Weights of a small sound classifier: held-out accuracy 100%.
Rows from expert 4 of block 13, named by matrix and row number. Rows with one number belong to one neuron. Each number is 128 + 32 x the weight over its row's rms, rounded and kept within 0 to 255. All counts start at 0. After the name is the row's rms in percent of the matrix's.
# up: expert up (model.blocks.13.mlp.up, 8x768x384), inputs 96-191
# down: expert down (model.blocks.13.mlp.down, 8x384x768, transposed), outputs 96-191
up.109 120 [116  87 137 110  97 182 179 126 123 112 100 175 147 170 113  50 132 143 132  98 133 116 136 117 182 100  79 114 142  79 158 129  81 172  89 120  49 151 126 116  63 131  99 134 179 144 143  83 111  53  92 118 141 115 175 157  54 174 175  91 152 118 164 140 142 116 156  88 147  64 139 180 187  92  99 115 177 170 186 123 108  47  72 108 146 121 138 177 128 136 171 124 142 168  88 132]
up.110 092 [167  95  84 128 110 159  77 138 187 135 153 109 119 112 144 110 139 124 120 170 152 159 144  84 149  94 146 137 148 127 114 111  98 119 106 212  68 133 151  90 152 138 176 147  61 132  77 116 127 120 150 118  84 133 183 147 101  86  84  77  80 102  79 147 166 146 149 156 182 143 124 162 134 176  78 154 123  85 124 135 111 167  83 156  63 133  84 115 182 139 132 155 139 119 170 158]
up.111 099 [125  93 152 142 141 173 122  87  87 146 149 103 137  91 114 138  71 133 139  88 109 153  76 102 116  67 171 158 122 136 129 112 146  78 144 117  93 178 139 118 169  98 153 130  99 109 100 126 121 107  59  89 123 149 158  87 138 137 182  98 137 112 140 102 105  93  76 108 222 148 136 119  96 198 166 120 155  91 142 109 114 137  52 158 119 111  43  83 125  78 148 202 115 186 141  99]
up.112 089 [103 137 126 116 109 124 150  87  37 129 142 134 165 134 108 111 140 124 169  95 153 116 101 135 118 119 182  85 163 120 155  99 162 105 121 175 160 115 154 133  92 136 123 126 163 118 131  77 142 108 171 126  83 119 104 152 100 169 178 136 126  90  81  94  97  71 126 124 112 146  88 104 140 127 164 113 133 101 180 146 157 160 126 153 172 135  94 136 206 100 196 119  78 101  61 163]
up.113 112 [122 148  80 127 192 151 134 100 114 159 122 130 131 119  42  97 106 123 142  99 168 130  65 154 143  85 121 161  78 121 106 138 122 118 128 105 147 125 138 111 145 100  48 119 144 174 143 108 135  79 109  99 126 165 112  97  60 185  97 134 139 132 144 109 186 146 120 137 142 108 183  93 100 117 174  62 189 118 157 109 182 166 117 102 117 154  76  66  69 110 155 112 120 123 108 114]
up.114 099 [156  82 131 162 185 122  98 189 113 144 124 160 115 129  86 126  75  72 140 119 133  98 117  79 122 149 144 132 129 125 108 156 159 131 108 100 106 101 158  86 143 197 105 110 101 101 150 131 114  40 159 155 119 169 150 135 131 135 137  97 142 119  70 140 145 132 175 106 107 129 157 154 128 135  82 158  84 108  77 114 148  63 182 179  59 237 138 113 123 191 149  91 121 155 141 144]
up.115 100 [109 130 131 188 148 129 125 158 107  97 176 128  73 114 136 178 109 126  40 137 113 187 167 133  71 114 117 162 128  61  99 114 159 149 102  98 150 171 140 154  57 139  99 162 157 117  61  46 124  84 128 171  91 112 146 177  87 159 162 133 101 131 129 106  78 166  85  63 129 109 114 115  94 180 171 127 120 125 135 133 164 179 154 141 114 177 120  83 190 138 152 185 145 119 115 113]
up.116 099 [125 180  90  94  90 152 133 160 135  97 144 175 188 141 128  93 100 158 124  89 154 116 147 140 123  84 139 120 182 135 142  73 134 128 155 107  74  94 125  96 166 120  96 134 136 202 146 121 155 151 158  94 200 152  80 111 177 124  99  96  83 115 120 161 117 164 131  87 152 161 205 110  73 154 118 157 155 173 162  52 121 115  97  97 133 141 161 180 142 118  88 151 177 124  89 109]
up.117 109 [123 102 157 154 137 132  77 163  72 154 156 162 117 139 125 160 150 184 106  87 196  93 147 110 157  92 132  77 207 169  85  82 158 143 132 124 143 104 154 105 134 111 132 177 121  34 112  96 122 115 134 219  66 122 166  98 152  69  83 107 105 148 108 130  95 125 127 110 169 112 157 149 101 162 116 102 110 164 137 122 150 129  93 188 121 183 173 132 111  98 167 163 154 186 123  74]
up.118 105 [147 123 137  97 109 129 149 209 169 144 137 124 164 111 125 144  77 121 125  69 179 147  90  87  94 166 128 187 143  92 142 104 134 116 154  79  82 121 107 107 124 131  88 145  83 177 137 127 114  56 128  65 196 143 124 113 118 125 107 132 170 100 130 148 104 117 151  64 128 104 169  83 154 139 111 175 128  85 110 174 113 122 163 177  73 152  95 180 140 157 156 131 127 133  93 103]
up.119 091 [147 134 116 109 119 160 122 152 142  94  94 104 131  91 135 146  70 139 115 117 100  89 147 180 196  67 153 158  99 202 121 145 108 125 145 106 144 129  67 112 184 140 142 111  81  95 165 142 163 173 110 154 119 151  96 172 137 109  54 100  98  90  91 175 138  93 136 144 141 141 140 124 118 142 112 114 146 153 107 127 125 163 109  97 105  71 146  75 110 128 122 215 154 113 148  42]
up.120 064 [144 143 145 137 119 161  98 118 116 138  82 117 145 128 125 137 157 157 148 173 143  65 110 136  88  95 156 129 163 149 173 103 108 125 110 119  87  92 105 170  84 161 147 145 117  49 146 167 119 132 116 158 121 121 167 157 148 149 148 104 115 126  99 106  70 153 146 120 140 152 153 145 127 223 115  87 128 166 143  15 148  95 129 102  97 126 156 137 137 112 173 165  88 133 121 106]
up.121 109 [142 120  87 109 160 191 129 122  72 122 112 160 121 131 177 114 129 140 117 125 153 114 100 142 127 124 117 171 129 131 148 123 122 109 113 110  64 109 143 119 148  91 176  99 161 131 126 133  99 105  86 111  55 115 103 115 170 103 182 148 131  99 255 122 168  48 121 165 145 118 138 130 120  89 132 171 112  98 143 114 111 134 101 107  94 133  98 137 127  94 177 196 100 138  96 133]
up.122 091 [102 169 116 130  81 163 175 103  83 120 132 136 131  92 144 109 101  99 207 115 148 144 110 122  72 174 120 163 136 101 134 141 158 123 104 154 114 166 123 167  70 187 182 125 137 116 133 111 136 178 189 168  47 114 121 115 166 137 170 135 167 147  65 161 112 132 143 135  95 115 145 105 143 127 109  82 117 114 106 111 194 113 122 155  52 115 122  79 139 134  88 190  78 136  78 156]
up.123 053 [113 179 117  77  79 106 116  84 119 161 193 113 147 104 129 138 143  78  83  66 108 134 139 151  17 135 105 144 171 104 137 105 140 143  96 128 123 136 101 115 182 155  99 138 127 123 143  54 105 124 129 116 175 103 129  55 124  97 133  92 171 135 151  77  92  97  89 115 150 150 121 145 204 146 162 107 136 235 154  80 163 126 153 158 143 168 106 152 123 153  90  76 106 123 135 137]
up.124 044 [100 130 117  88 101 204 176 124 144 120 143  96 120 124  95 129 115  91  95 170 102 114 132 144 118  34 153 129  92 114 118 178 147  89 143 114 159 139 132 142 111 107  93  95 119  97 139 173 132 192  86 157 132 118  76 132  82 148 135  56  86 106 162 135 126 196 180 174 106  87 116 170 141  98 105 166 151  93 121 138 157 117 125  76 122 140 109 145 107 129  93 122 129 116 116 152]
up.125 078 [ 70 192 123 144  61  90 145  98 177  49 153  97 187 131 165 126  96 112 147 185 129 103  90 153 142 127  97 134  95 158 133 153 127 123 137 118 130 115  80 113 111 105 111 135 127  97 145 144 115 122  91 112 171  90  65 102 124  92 112 171 122 141 138  95  94  96 112 165 162  84 199 165 125 151 163  98 130 125 133 184 171 155 137 167 130  93 158 159 104 110 125 152 146 155 123 152]
up.126 155 [127 149 138 124 139 133 125 151 117  71  87 167 172 155  96  66 159  93 125  78  74 122 141 100 158 117 103  56 128 143 150 186 126 208 145 147 103 125 132 114 130 211 198 195 106 151 106 117 123 102 125  78  78  92 130 114 147 140 108 100 135 133 193  63 112  78 123  99  91 116 136  92 116 131 120 153 138  85 200 163 168 117 108 125  80 205 158 123 199 110 148 153 131  63 146 135]
up.127 108 [154 157 122 166 124 189 116 134 123 141 153 128 131  86  75 155  96 114 159 130 103 183 146 153  85 105 167 141 118 149 131  94  69 139 153 127 149 147 133 151 116  59 110 138 118 111  78  63 143 132 158 124 131 151 121 109 195 166 145 136 122 148 109  86 129 129 105  99 102 128 135 117 182 131 112  86 142 190  99 123 130  87 122 133  62 153 116  60 114 159 129 110 134 127 232  84]
up.128 108 [135 101 101 122 140  98 151 130 153 181 123 128 111 127 146 115  20  98 129 132 166 154 144  89 105 114 137 164  90 154 111 156 123  78 125 161 101 123  80 145 109 159 132 126 116 125 102 179  89 170 160 138 147 146  72 140  90 147  81 151 129 138 152 149 164 124 118  85  81 123 106  62 193 134 162  75 109  91  94 135  90 156  87 161 138 176 134 125 104 118 123  64 141 119 182 161]
up.129 119 [ 67  90 104 148  57 128 165 144  82 132 155 142 161 120 105  94 143 136 105  79 135 131  95 131 149 206 149 147 175 131 129 104 159  80 102 211 115 133 145 137 134 186 150 101  92 134 202 162 146 163 115 157 128 133 124 125 150 177  91 138 127 164 183 143 108  81 147 145 170 133  70 120  90  96 176 127 132  97 118  73 124  94 114 168 226 129 123 130 116 177 135 171 199 108 100 149]
up.130 091 [144 146 121 116 114 121 151 119 159 115 144  52 156  81 174  82 174 172 148 128 116 109 126 120 135 118 146  84 157 113 152 130 110 201 138 120 165 107 132 151 172 182 166 140 120  99 106 148  93 128 120 170 159 142 121 106  75 174 172 107 139 173 127 107 109 178  92 143 179 111 141 131  81 173 121  70 159 141 120 167 113 162 174 139 169 133 143 139 116 140 131 220 130 173  61 103]
up.131 068 [155 134 122 106 100 139 135  79 113 136 116 172 109 149  88 184 167 117  98 125 116 153 100 109 108 152 131 111 143  89  84 176 138 121 131 153  99 171 146  73 149  71 133 154 108 173 158 134 136  78 137 136 155 146 121 173 114 163 139 123 157 176 105 121 175 146  74 166 179 163 142 163 124 111 186  95  99 123 101 144  58 164 155 110 139 116 177 191 117 124 120  94 130  76 140  87]
up.132 067 [186 128 167 181  66  69 143  86 152 100 155 120 134 105 134  90 145 121 141 124 139 142 137 163 145 134 150 150 142 152 155 131 123 133 146 114 145 118 107  84 128 124 126 152 128 157 112 144 175 170  87 156 147 161  57  90  65 127  89 133 128 142 126  72 122  97 156 132 185 150  71 126 187 146 183  81 162 153 141 147 118 175  94 214  88 168  90 120 133 100  80 123 149 147 102 134]
up.133 098 [176 138 122 152 129 135 119 162 158 148 114 150 150 147 110 142 118  96 133 104 114  54  89  75 169 111 100 141  97  93  98  89  58 112 126 173  91 157  87 122 130 125 102 179 101 136 122 117  69 142 156  94 151 138 145 129 125  93 128 130 137 128 181 144 142 100 196  86 129 148 125 129  97 123 120 101  79 162 110 114 181 108 125 158  92 110 110 163 130  86  83  71 133 141 157 148]
up.134 129 [147 129 111  98 143 151  99 129 159  94 152 105 160  98 153 115 121 136  96  85  83  97  81  98  98 136 132  36 145 136 134 152 134 119 163 109 158 134 132 147 125 220  97  88 155  87 113 145 123 141  73 112  82 129  69 172 105 124 139 139 182 106 213 133 143 123  60 138 117  97 119 133 115 119 121 122 107 118 239 135 171 162 123 157 157 114 102 147 192 119 102 133 108  82 104  69]
up.135 104 [114 116 110 117 137 115 111 142 155 107 153 149 135 135 120 137  98 164 125 111 155 160 132 143 122 172 130 101 110 128 118 115  75 181 176  51 162  99 151 153 208 139 156 141 149 127 166 119  89 136 138 168 114 168 113 123 168 108  96 152 153 110 127 127 117 183 122  56 132 144 136  90 131  98 179  44 108 115 112 129 156 118 179 132  72 138 141 107  36 101 143 109  74 149 109 169]
up.136 129 [151 147  78  80 144 138  89  78  96 135  96  49  91 121 154 123 110 127 163 156 152 163 156 145 126 153 106 147  99 135 109 163  85 153 118 107 112 153 122 140 112  79  75 122 168 165 108 121  96 193 147 102 187 127 162 118 103 174 171 104 140 183 132 106 181 183 124 110 161 117 161 140 119 142 154 121  79 128 120  77 111 132 104 137 112 151 119 159 104 116 120 131  96 134  91 141]
up.137 072 [143 102 132 147  94 116 103 111 101 110 140 120 153  99  78 108 146 165 181 145 126 142 153 187 108 154  93 171 122 138  91 128 106 115 134 116  90 120 121 145 117 103  72 114 146 114 123 110 100 108 122 174 185 107 142 105 138  90 123 120  95 157 134 110  67 105 149  76 178 119 188 118 145 170 101  73 105  76  94 175 145 157 136 139 211 135 131 118 151 208 111 166 177 121 145 159]
up.138 064 [158 114 129 122 126 169 123 113 138 147 144 125 134 122 111 107 100 117  94 137 102 150 142 116 114  83 143  77  73 176  88 135 138 139  80 156 130 144 153  96 127 121 202 118 104 161 109 147 166 121  96 105 136 103 155 106 124 158  95 117 114 164 123 125 168  98  49 131  93 107 135 152  72 145 173 125 123 138  86 148  81 166 136  99  62 120 151  82 125 138 139 130 119 130 134 147]
up.139 098 [132 126 156 110 118 112 108 150 123  86 131 121 157 114 111  96 121 161 139 116  57 103 111 115 143 123 110 147 107 136 157 124 128 150 111 119  86  99 151 130 134 198 152 145 221 100 154 161 134 123 145 101 191 114  78  96  80 142  89 141 151 170 124 133 121 136 116 139 144  86 210 141 107 138 173 194 137  72  96  98 123 142 127 107 105 164 171 184 137 117 117 139  93 175 190 160]
up.140 075 [101 139  96 133 147  69 109 123 148 109 143 124  71 141 195 169 145 140 135  80  94 145 174 127 123 143  78 129 187 107 188 114 120  73 129 180 217 136 124 122 171  93 118 107 116 132 135 151 116 117 156 118 115 115 103 128 183 163 121 162 137 126 164 104 135  44  70 109 153 155  85 115 135 131 117 151 105 126 145 144 119 101  98 150 171 110 165 149 114 127 174  65 143 121 128 196]
up.141 094 [225 131  99 209 114 181 126 100 188 150 169  42 135  94 117 152 154  83 133  58 115 131  35 119 147 104 120 171 145 158 117 136 134  98 203 132  80 175  70 188 172 164  65  84 145 133 112  63 105 152 163 139 103 113 158 124 158 105 159 160  72 147  99  94 147 150 111  82 117 153 129 135  96 118 139  85  88 153  97 146 149 165 148 102 145 108  75 119 109 119 201  98 158 120  65 110]
up.142 090 [164 111 120 144 110 146 163 113 108  98 149 167 108 152 198 139 155 147  94 140 178  86  90 128  65 140 139 142 163 109 141 121 133 137 111  92  60 108 126  84  89 117 169 110 142 137 153 111 100 118 183 180 113 113 154 224  88 156 111 118 113 109  67 136 134 119 161  99 158 126 129 107 154 178  73  78 104 126 105 140 148 109 111 113 125 103 148  55  85 122  92 180 129 145 120 156]
up.143 111 [ 78 133 127 130 138 117 138 108  46 100 157 191 103 113 140 173 111 130 145 164 115 121 135 100 135 109 130 131 166 125 131 101 115  91 112 157 180 102 118 176  84 171 115 161 208  85 119 149 102 138  78 164 112 101 122 111 121 184 142 201 118  58 112 127 108 117 170 142 160 109 170 147 138 171 106 161 124 136 181 166  91 189 169  84  71 131 128  81 148 133 200 148  94 146 102 160]
up.144 074 [163 140 115 187 129 119 100 159 160 154 142 112  49 135 161 138 133 125 177 111 149  95 148 137 130 153 103 146 139  57 116 136 168 176 103 122 182  92 123 121 176 147 181  85  67 133 107 116 131 117 126 146 127 142  78 151 156 171 144 116 117 124 113 124  70 127 126 111 113  86 109 149  95 147 103 128 130 113 136 167 124  50  94 116 174 103 122  92 117 150 162 109 128 130 123 156]
down.109 114 [118 150  79 137 121 118  91 101 160 171 102 116 184 115 125 109  86 127 123 133 116 150 117 139 151 147 133 178 153 161 139 129 115 114 164  90 160  88 101 117 140 159 162 184 109 118  77 211 113  93 114 124  81 108  96  84 150 138 149 112 184 144 132  98 112 107 105 114 110 155 155 146 189  82 145 158 127 109  70 166 145 171  70  59 115 125 155 157 165 110 164 107 131 143 146 129]
down.110 098 [110 118 202 150 159 108 126 170 109 157 194 150 128  88 106 168 187 136 108 114 121  99 183 100 125  80 109 143 193 113 168 133 109 185  82 100 165 157 132  98 109  95 106 100 109 127  65 105 137 121 154  91 119 124 180 171  87 142  87 170 104 105 125  96 148  94 187  76  75 140 130 124 151 137  94 119 134 202 161  75 117 126 119  97 129 196 113 131 149  97 121 107 117 102 145 208]
down.111 101 [151  76  99  94  94  88 124 141 123 146 182  86 141 168 141 145 137 153 108  84 101 152 176 156 115 103  86 126 123  77 164  68 146 133 155  66 140 150  77 125 149 118 174 172 111 122 148 102 141  88  79 125 153  88 113  71 146 112 114 170 159 124  63 124 110 205 144  51  75 171  90 134  54  76 114  95 153 134 134 162  73 109  73 117 107 111 137 136 132 151  93  98  97 110 163 131]
down.112 094 [ 96 114 111 189 135 121  81 138 134 186  97 145 176 157 146 113 106 114 108 105  62  79 114  71 143 139 140 189  75 168 139 129  73 131  87 104  99 117 120 108 156  96 170 206  95 109 181 153 126 127 162 186 179  96  97 135 111 138 115 123  93 140 113 145 126 168 150  81 176  99  92 145  53 136 170  94 158 182 107 147 125 128 191 105 124 171 187 113 134  97  50 137 149 145  85 155]
down.113 115 [111 134 141 104 108  84 148 108 139 138 116 116 160  84 101 149 134  90 101 109  97 182 125 103 117  95  86 108 127  87 130 103 120 125 147 107 129 133 129 116 153 131 123 116 112  92  87 137  95 117  94 118 149 130 125  89 154 112 175 130 119 140 143 147 128  66 135 154 124 158 174 121 128 131 134 145 206 199 121 140 175 120  74  89 127  84 168 112 136 140  80 107 124 111 129 122]
down.114 109 [137 100 100  90 176  89 124 155  58 106 157 106 122  79 118 137 131 165  81 101 105 124 120 148 157 122  94 104 107  81 174 131 153 149 208 132  81 156 128 108  90 137 153 187 127 136 125 109 141  55  61  95 123 155 190 133 160 142 199 160 146 123 189 114 106  90 159  90 196 113 113 128 164 149 123 135 165 191 136  89 158  99 184  90 163 183 114 125 138 157 111  88  60 127 124 174]
down.115 113 [104 121 130 161 174 146 163 135 150 127 194 209 128 138 130 127 149 180 139 151 185 142 169 136  74 121  87 152  84 144 145 151  88 151  99 149 115  78 114 178  51 126  78 166  89 142 194 148 102 163 142  77 113  69  74  89 100 148  64 128 143 135 150 123  98 108  99 111 116 143 112 129 100 137 133  42 152 159 162 121 135 164 178  82 103  54 102 150 150 131 138  90 125 105 110  84]
down.116 110 [138 133  79  94 183 100  49  95 128 118 131  93 129  35 115 131 101 105  95  83 156 155 135 141 163 107 153 122 146 116  98 149 146 156 159 153 131 102 192 160 104 150 105  89 137 207 144 136 190 136 133  71 141 106 139  79 137  89 129 130 156 109  95 125 142 125 118 115 107 197 192 145 169 125 159 170 149 124  56 106 108  98 124  49 140 122  65  60 115 130 180 116 124 164 113 160]
down.117 114 [135 119  93 103 169 130 173 174 144  97 176 112 117 151 106 119 125 112  98 100 138 202 127 122 135 114  74  98 152 141 131 103 164 144 143  69 163 109  97 137 159 119 138 150  56  95 207 153 171 181 117  67 104 109 108 168 129  99 150  75 141 133 100  69  86 110 157 157 137 135 195 123 129 120 103  92 177 116 123 106  52 109 118 157 155 139 188 165 115  76 101 109 153 143 115 127]
down.118 113 [165 104 104 140  95 111 105 179 109 121 161  99 156  80 122 101 115 160 163 103 140  93 142 135 170 167 149 135  88  82 134  48  85 134 109 115 132 133 110 114 127 130  84 144  97 119  72 145 127 127  92  87 143 163 152 127 120 122 152  88 103 167 124 130 132  80 171 120 130 122 108 112  92 137  67 158 152 155 116 167 116 125 145 103 162 122 101 178 106 137  98 170 104  91 104  72]
down.119 102 [122 109  98 126 169 103 155 153 162 151 187 113  80  97  93 139  98 152 147 170 129 147 133  75 125  79 120 141 154 142  73 112 107  96 124 123 143 133 134 130 114 104 115 114 115  83 103 103 154 154  84  78 156 162 111 132 143 105 142 140 132 127 183 147 106 162 159 165 119 121 186  83 169 174 207 110 137  92 149  88 108 129 125  81 148 110 128 110 128 183 233  99 132 128  86  98]
down.120 062 [112 153 157 146  93 137  85 107  72  72 104 126 173 191 129 145 103 123 143 108 120  57 145 179 122 123 111 134 148 108  93 136 111 195 124 190 100 182 138 201  90  51 212 119 146 142 170 117  99 124 169 105 183 114 198  96 141  45 149 150  83 137  86 105 110 131 168 112  69 163  69 147 118 172  74  67 115 166 143 141 107 145 146 140 176 127 115 125 175 112 103 106 107 136 116 136]
down.121 098 [167 112 165 106  62 160  61 128 153  99 119 146 152 136 101  94 165 155 199  86 101 195 111 129 118 163 145 165 138 132 136 111  96 160 134  99 119 116 136  99  94 104 164 107  69 181 154 130 111  96 148 130 110 157  49 121 110 156  70 102 195 133 122 118 138 143 115 184 132 137  90 160 153  90 136 177 115  57 121 125 119 121 122 146 109  73 174 138 163 114 127 129 178 170 150  29]
down.122 089 [132 161 143 134 167 110 109  97 109  79 132 118 126 172 132 136 106 162 229 152  96 185 109 153 103  81 122  62 119 150  99 137 187 128 143 122 162 135  99 121  87 106 170 170 104 109 143 156 184 170 148 140 161 147 151  78 190  92 134 114 123  92 168 156 112 125 130 140 133 140 123 129 153 115 132 134 174  70 142 138 138 123 211 132 121 188 109 131 148 145 178 148 192  82 109  82]
down.123 054 [150  71 132  60 118 189 143 104 136 104  87 152 146  99 181 127 138 155  88  58 161 132 102 220 149 132 156 136 106 169 163  99 158 124 125  89 139 156  69  88 127  99 129 121 133 159 196 103  97 178 159 181  93 154 120 106 105 117 146 117 149 131 127 124 125 153 133 127 206 147 173 123 205 124 133 149 137 129 143 101 155 112 123  97  89 170 139 131 158 110 140 133 164 117 114 105]
down.124 051 [ 74 138  94 135  99 139 106 165 124 117 120 125 135 135 105 136  95 158 102 145 101 107 144 111  79 139 181 120 152 129 126 105 169 120 106 131 115 153 134 118 114 141 127 117 136 143 163 177 114 111 143  97 124 114 194 174 190 167 134 186 200 136  98 144  67 188 138 144 182 209  86 119 169 140 144 154 158 159 113  88 122 116 116 113 155  96 135 175 160 155 154 191 114 142 185 131]
down.125 073 [ 87 111 127 105 152 121 100 150 169 154 154  67 167 155 109  56 139 118 182 176 161  66  54 121 131  93 187 111 115  85  94  95 175 157 162 111 155 121 133  90  94 116 136 105 126 166 133  87 143  91 100 132  90 133  57  94 115 127 167  71 158 146 164 129 176 143 121 131 122  90 142 102 136 125 118 137 113 161 157 138 129 126 142 124  76 141 154  93 142  94 141 140 149 148  94 156]
down.126 131 [121  64  66 114 126  62 157 189 103 132 108 134 121 153  92  91 182 140 120 129 132 122 120 141 123  85 132 131 110 144 135 119 176  45 147 136  81 107 113 119 140 116 161 139 110 156 119  85 135 106  66 151  96 118 131 110 109 119 100 105 124 127 112 104  81 105 166 133 199 158 157 177 153  90  82 117 141 129 126 150  99 108  91 100 125 135 111 109  85  82  47 149 138 117 134 111]
down.127 105 [150 182 129 121  95 167 175  98  93 108  93 125 127 134 143  75 125 125 123 115 135  87 126  67 171 109 128  84 161 139 141 117 142 163 137 128 108 110 133 155  84 157 129 176 181 119  89 180 133 107 131 149  96 199  83 158 111  72 130 105 128 123 126 146 103 108  91 137  97 124 109 116 153 126 131 111 130 123 122 107  78 144 120 105 114  75 106 122 132 176 154  94  96  84  58  69]
down.128 100 [131 142 179  47 132 148 114 144  88  82 115 115 140 122 105 143 108 151 101 115 128  98 133 123 163 120 133 152 100 133 147 103 123  75  75 108  88 134 127 111 112 121 125 122 159 155 166 160 151 157 113 122  99 130 145  78  95  96 148  77  86 152 128 140 110 118 100 108 121 102 100  99 110  83 181 108 150 118 148 171 169 100 206 165  98 151 177 135  89 162 136 113 135 114  64 116]
down.129 118 [144 114 177 150 119 103 187 127  84 165 197 125 120 156 118 157 182 141  77 170 102 170 147 118 118 173 115 150 117  95 162 111 138 141  87 158 128 107 109 120 136 155 133 128 105 148 117 136 141 153 157 123 162 113 105 199 121 186 129  75 168 130 128 183 111 167 134 143  92 154 137 124 156  99 111  71 150 153 157 136  84 127 114 101 167 134 118 170 134 167  88 118 125 157 110 179]
down.130 100 [132 125 111 150 172 128 158 131 128  89 172 178 154 114 134 152  73 166 107 120 107 123  94 111  71  88 103 175 132 152 137 112 125 128 136 165 122 119 102 165 132 125 151  90 219 126 125 141 128 122 151 128  78 111  89 144  88 144 133 106 119 124 107 105  84 155 160  97  89 138  93 109 105  97 163  96 135 108 177 138 104 142 107 139 124  89 123 114 113 125  94 140 135 107 140 203]
down.131 083 [ 59 125 203  91 150 145  71 171 144 120 134  48  98 158 146 152 140  22 103 122  70 150 126 127 140 134 169  83 155 214 104 106 166 155 137 120 132  93 109 145  88  96 154  95 160  80  95 106 126 104  90 103 182 163 154 150 153 102 164 128 169 134  97 131 155 128 156  97  43 115  96 143 110 127 126 107 124 123 162 120 116 122  94 163 138 135 148 152 178 155 126 103 102 101 167 203]
down.132 077 [144  61 120  90 146 123 185 161  96 124 148 146 128 170 144 138 135 117  89 115 103  74 135 143 152 136 114 172  70 130 130 172 117 140 103 113 147  84 129  47 108 135  95  94 168 168 146 109 157 115 102 146 167 131 129  29 144  80  72 149 136 126 109 135 109 149 120 121 137 126 116 159 130 149 140 175  89 153  92 104 118 103 137 152 140 128 148 110  83 122 143 173 135 143 126 110]
down.133 096 [136 155 113 141 112 150 161  99 164 156 142 120 145 154 157 108  86 128 143 111 150 138 143 152 118 155 140 138 153 106 146 157 125 134 152  77 111 180 109  30  91 152 193 104 101  54 124 131 134 119 165 110 144 101 133  72 141 117 144 222 138 137 147 117 135 103 106 132 114  96  74 156  90 194  79 124 165 142 109 104 101 126  98 144  87 163  92  89 132  68 172 127 143 131 130  78]
down.134 110 [153  73 155 146 141 131 133 147 120 131 111 120 143 160 122  99 133 152 180 146 119 157 172 109 148  54 104 139 122  99 115 109 102 109  78  77 151 139 145 106 145  99 151 134  89 138 146 134 140 133 120 158 153 113 146 106 102 150 143 162 146 148 100 132 104 157 150 108 227 111 131 104 166 123 133 107 105 111  75 141 130 135 101 105  77 109 116 107 118 155 193 172 176 155 153  77]
down.135 093 [137 171 125  99  99 131 157 157 160  93 156 109 102 175 131 116  63 113 142 119  75 146  74  99 123 146 138 121 121 117 122 152 123 125 117 182 171 135 130  78 100 145 104 106 176 142 172 165 152 193 162 122 146 118 197 138 126 139 146  90 137 127  79 148 115 121 135 125  48 128 157 109 154  91 149 184 105 170 120 103 125  79 160 202 129 132 108  91 102 115 112 119  34 176  73 100]
down.136 122 [ 85 169 145 170  80 141 100  74 137 134 115 181 106  67 116 111  93 154 104 169 142 102 149 199 158 105  97  88 116  82 107  84 101 115  99 128 108 101 133 177 125 177  72 108 123  80 124 169 116 143 100 109 153 153 121 159 152 151 136  94  85 110  85 133 121  99  74 184 128 187 161  81 186 139 146 174 151  96  93  72 114 136 156 150 170  60 154 114 132 121 173 133  94 105 124  44]
down.137 086 [165  83 126 149  94 191 116  97 104 115 187 137 143  99 136  99 174 153 119  87 112 151 140 135 153 215 146 143 153 168 197 134 124 139 136 123 166 124  83 128 116 100  69  94 128 134  42 127 168 170  96 153  48 148  77 176 122 177  74 152 147 131  84 109 164 144 160 111  78 150 138 109 103 165 119 172 153 145 109 195 106 174 129 120 173 154  78 138 116  97 135 223 144 126 147 153]
down.138 064 [132 138 153 139 100 116 162 144 172 134 171 163 163 153 123 137 163  82 122  83 147  68 140 109  97 128 100 141  93  84 122  72 209  93 147 104 174 108 135 144 115 154 141 118 103 136 194  83 165  95 112 108  76 152 100 138 131 155  96 152 199 139 132  74 159  79 151  75 145 128 114 142 154 138 104 163  74 187 108 138 133 149 168 142 116 130 123 101 144 141 165 115  87  98 116 124]
down.139 102 [118 179 146 106 210 131 121  94 212 153 144 198 137  96  88 149 154  93  83 194 144 121 152 142 123 180 184 129 160  90 102 133 124  70  97  90 148 117 121 149 110 168  98 116 112 145 135 116 134 109 142 178  90 135 134 148 189 113 160  66 105 140 134 164 117 151 106 137 171  92 131 166 127 137 173 164 154  83 150 148 183 120 146 212 149 125  83 118 140 104  92  43 110 101  78  96]
down.140 073 [172 122 177 157 148 192  78 106  90 124 138 130 111 135  94 127  97 130  76  84 149 150 111  94 168 107 165 113  69 166 139 120 144 204 115  55 111 120 121 134 193 156 119 117 143  49 182 108 151 124 121 144 196  74 159 180 130 120 149 151 111 113 157 153 128  81  70 138 129 139 161 116 109  58  68 163 146 121 107 128 128 146 142 109 127 178 168 148 104  94 126 149 145 125 181 112]
down.141 111 [196 101  99  69 185 129  85 165 135 124 127 138 117  71 124 192 109 157 154  33 164  94 199 117 102 132 136 143 103 154 133 147 126 125 124 103 134 140 187  75 118 130 128 125 109  90 151 147 140  98 127 112 114  62  31 128 133  79 161 148 120 188 102 131 135 127 162 140 121 168 142 120 153 144 168 115 154 122  64 108 182  99 106  95 161 100  75 108 181 141 158 109 126 131 158  85]
down.142 096 [183 111 145 153 142 138  96 153 118 140 130 151 127  96 129 137 109  61 130 151 161 170 118  88 131 146 127  57 128 140  98 127 104 107 140  57 122  94 132 121 152 113 140 166 137 122 137 158 150 132 172 100 173 101 145 114 120 112 120 158 173 100 157  84  64 158 126 127 136 124 109 136 134  75  95 163 146 103  72 113 101 125 201 101 143  66 170 130 128 147 167  47 120 127 177  92]
down.143 112 [115 133 156 146 140 123  67 102 128 133 115 148 163 161 125  91 160 147 190 137 129 167 138 142 178 130  72  39 127 116  87  96 127 182 126 122 104 125  79 161  91 125 133 140 144 158 174 158  71 115 132 132  91 143  38 159  98 104 150  91  64 161  85 158  98 151 138 155 162 108 117 165  92 131 100 116  94 152 189 157  99 132  93  77 127  87 134 147 151 139 125 151 133 101 128  88]
down.144 077 [255 157 140 140  92 137 102 157 119 162  82  86 124 139  86 123 131 112  96 149 119 134 114  99 172 167 209 131 137  88  76 138 163  90  74  82 106 135 142 171 207 153 140  90  66  71 106 107 142 181 114 107 177  70 160 147 149 126 230 170 124 105 109 121 137  90  99 160 144 108 146  90 178 122  86 131 163 143 132 116 126 116 200 114 160 125 123 128  72  90  91 147 116  93 138 146]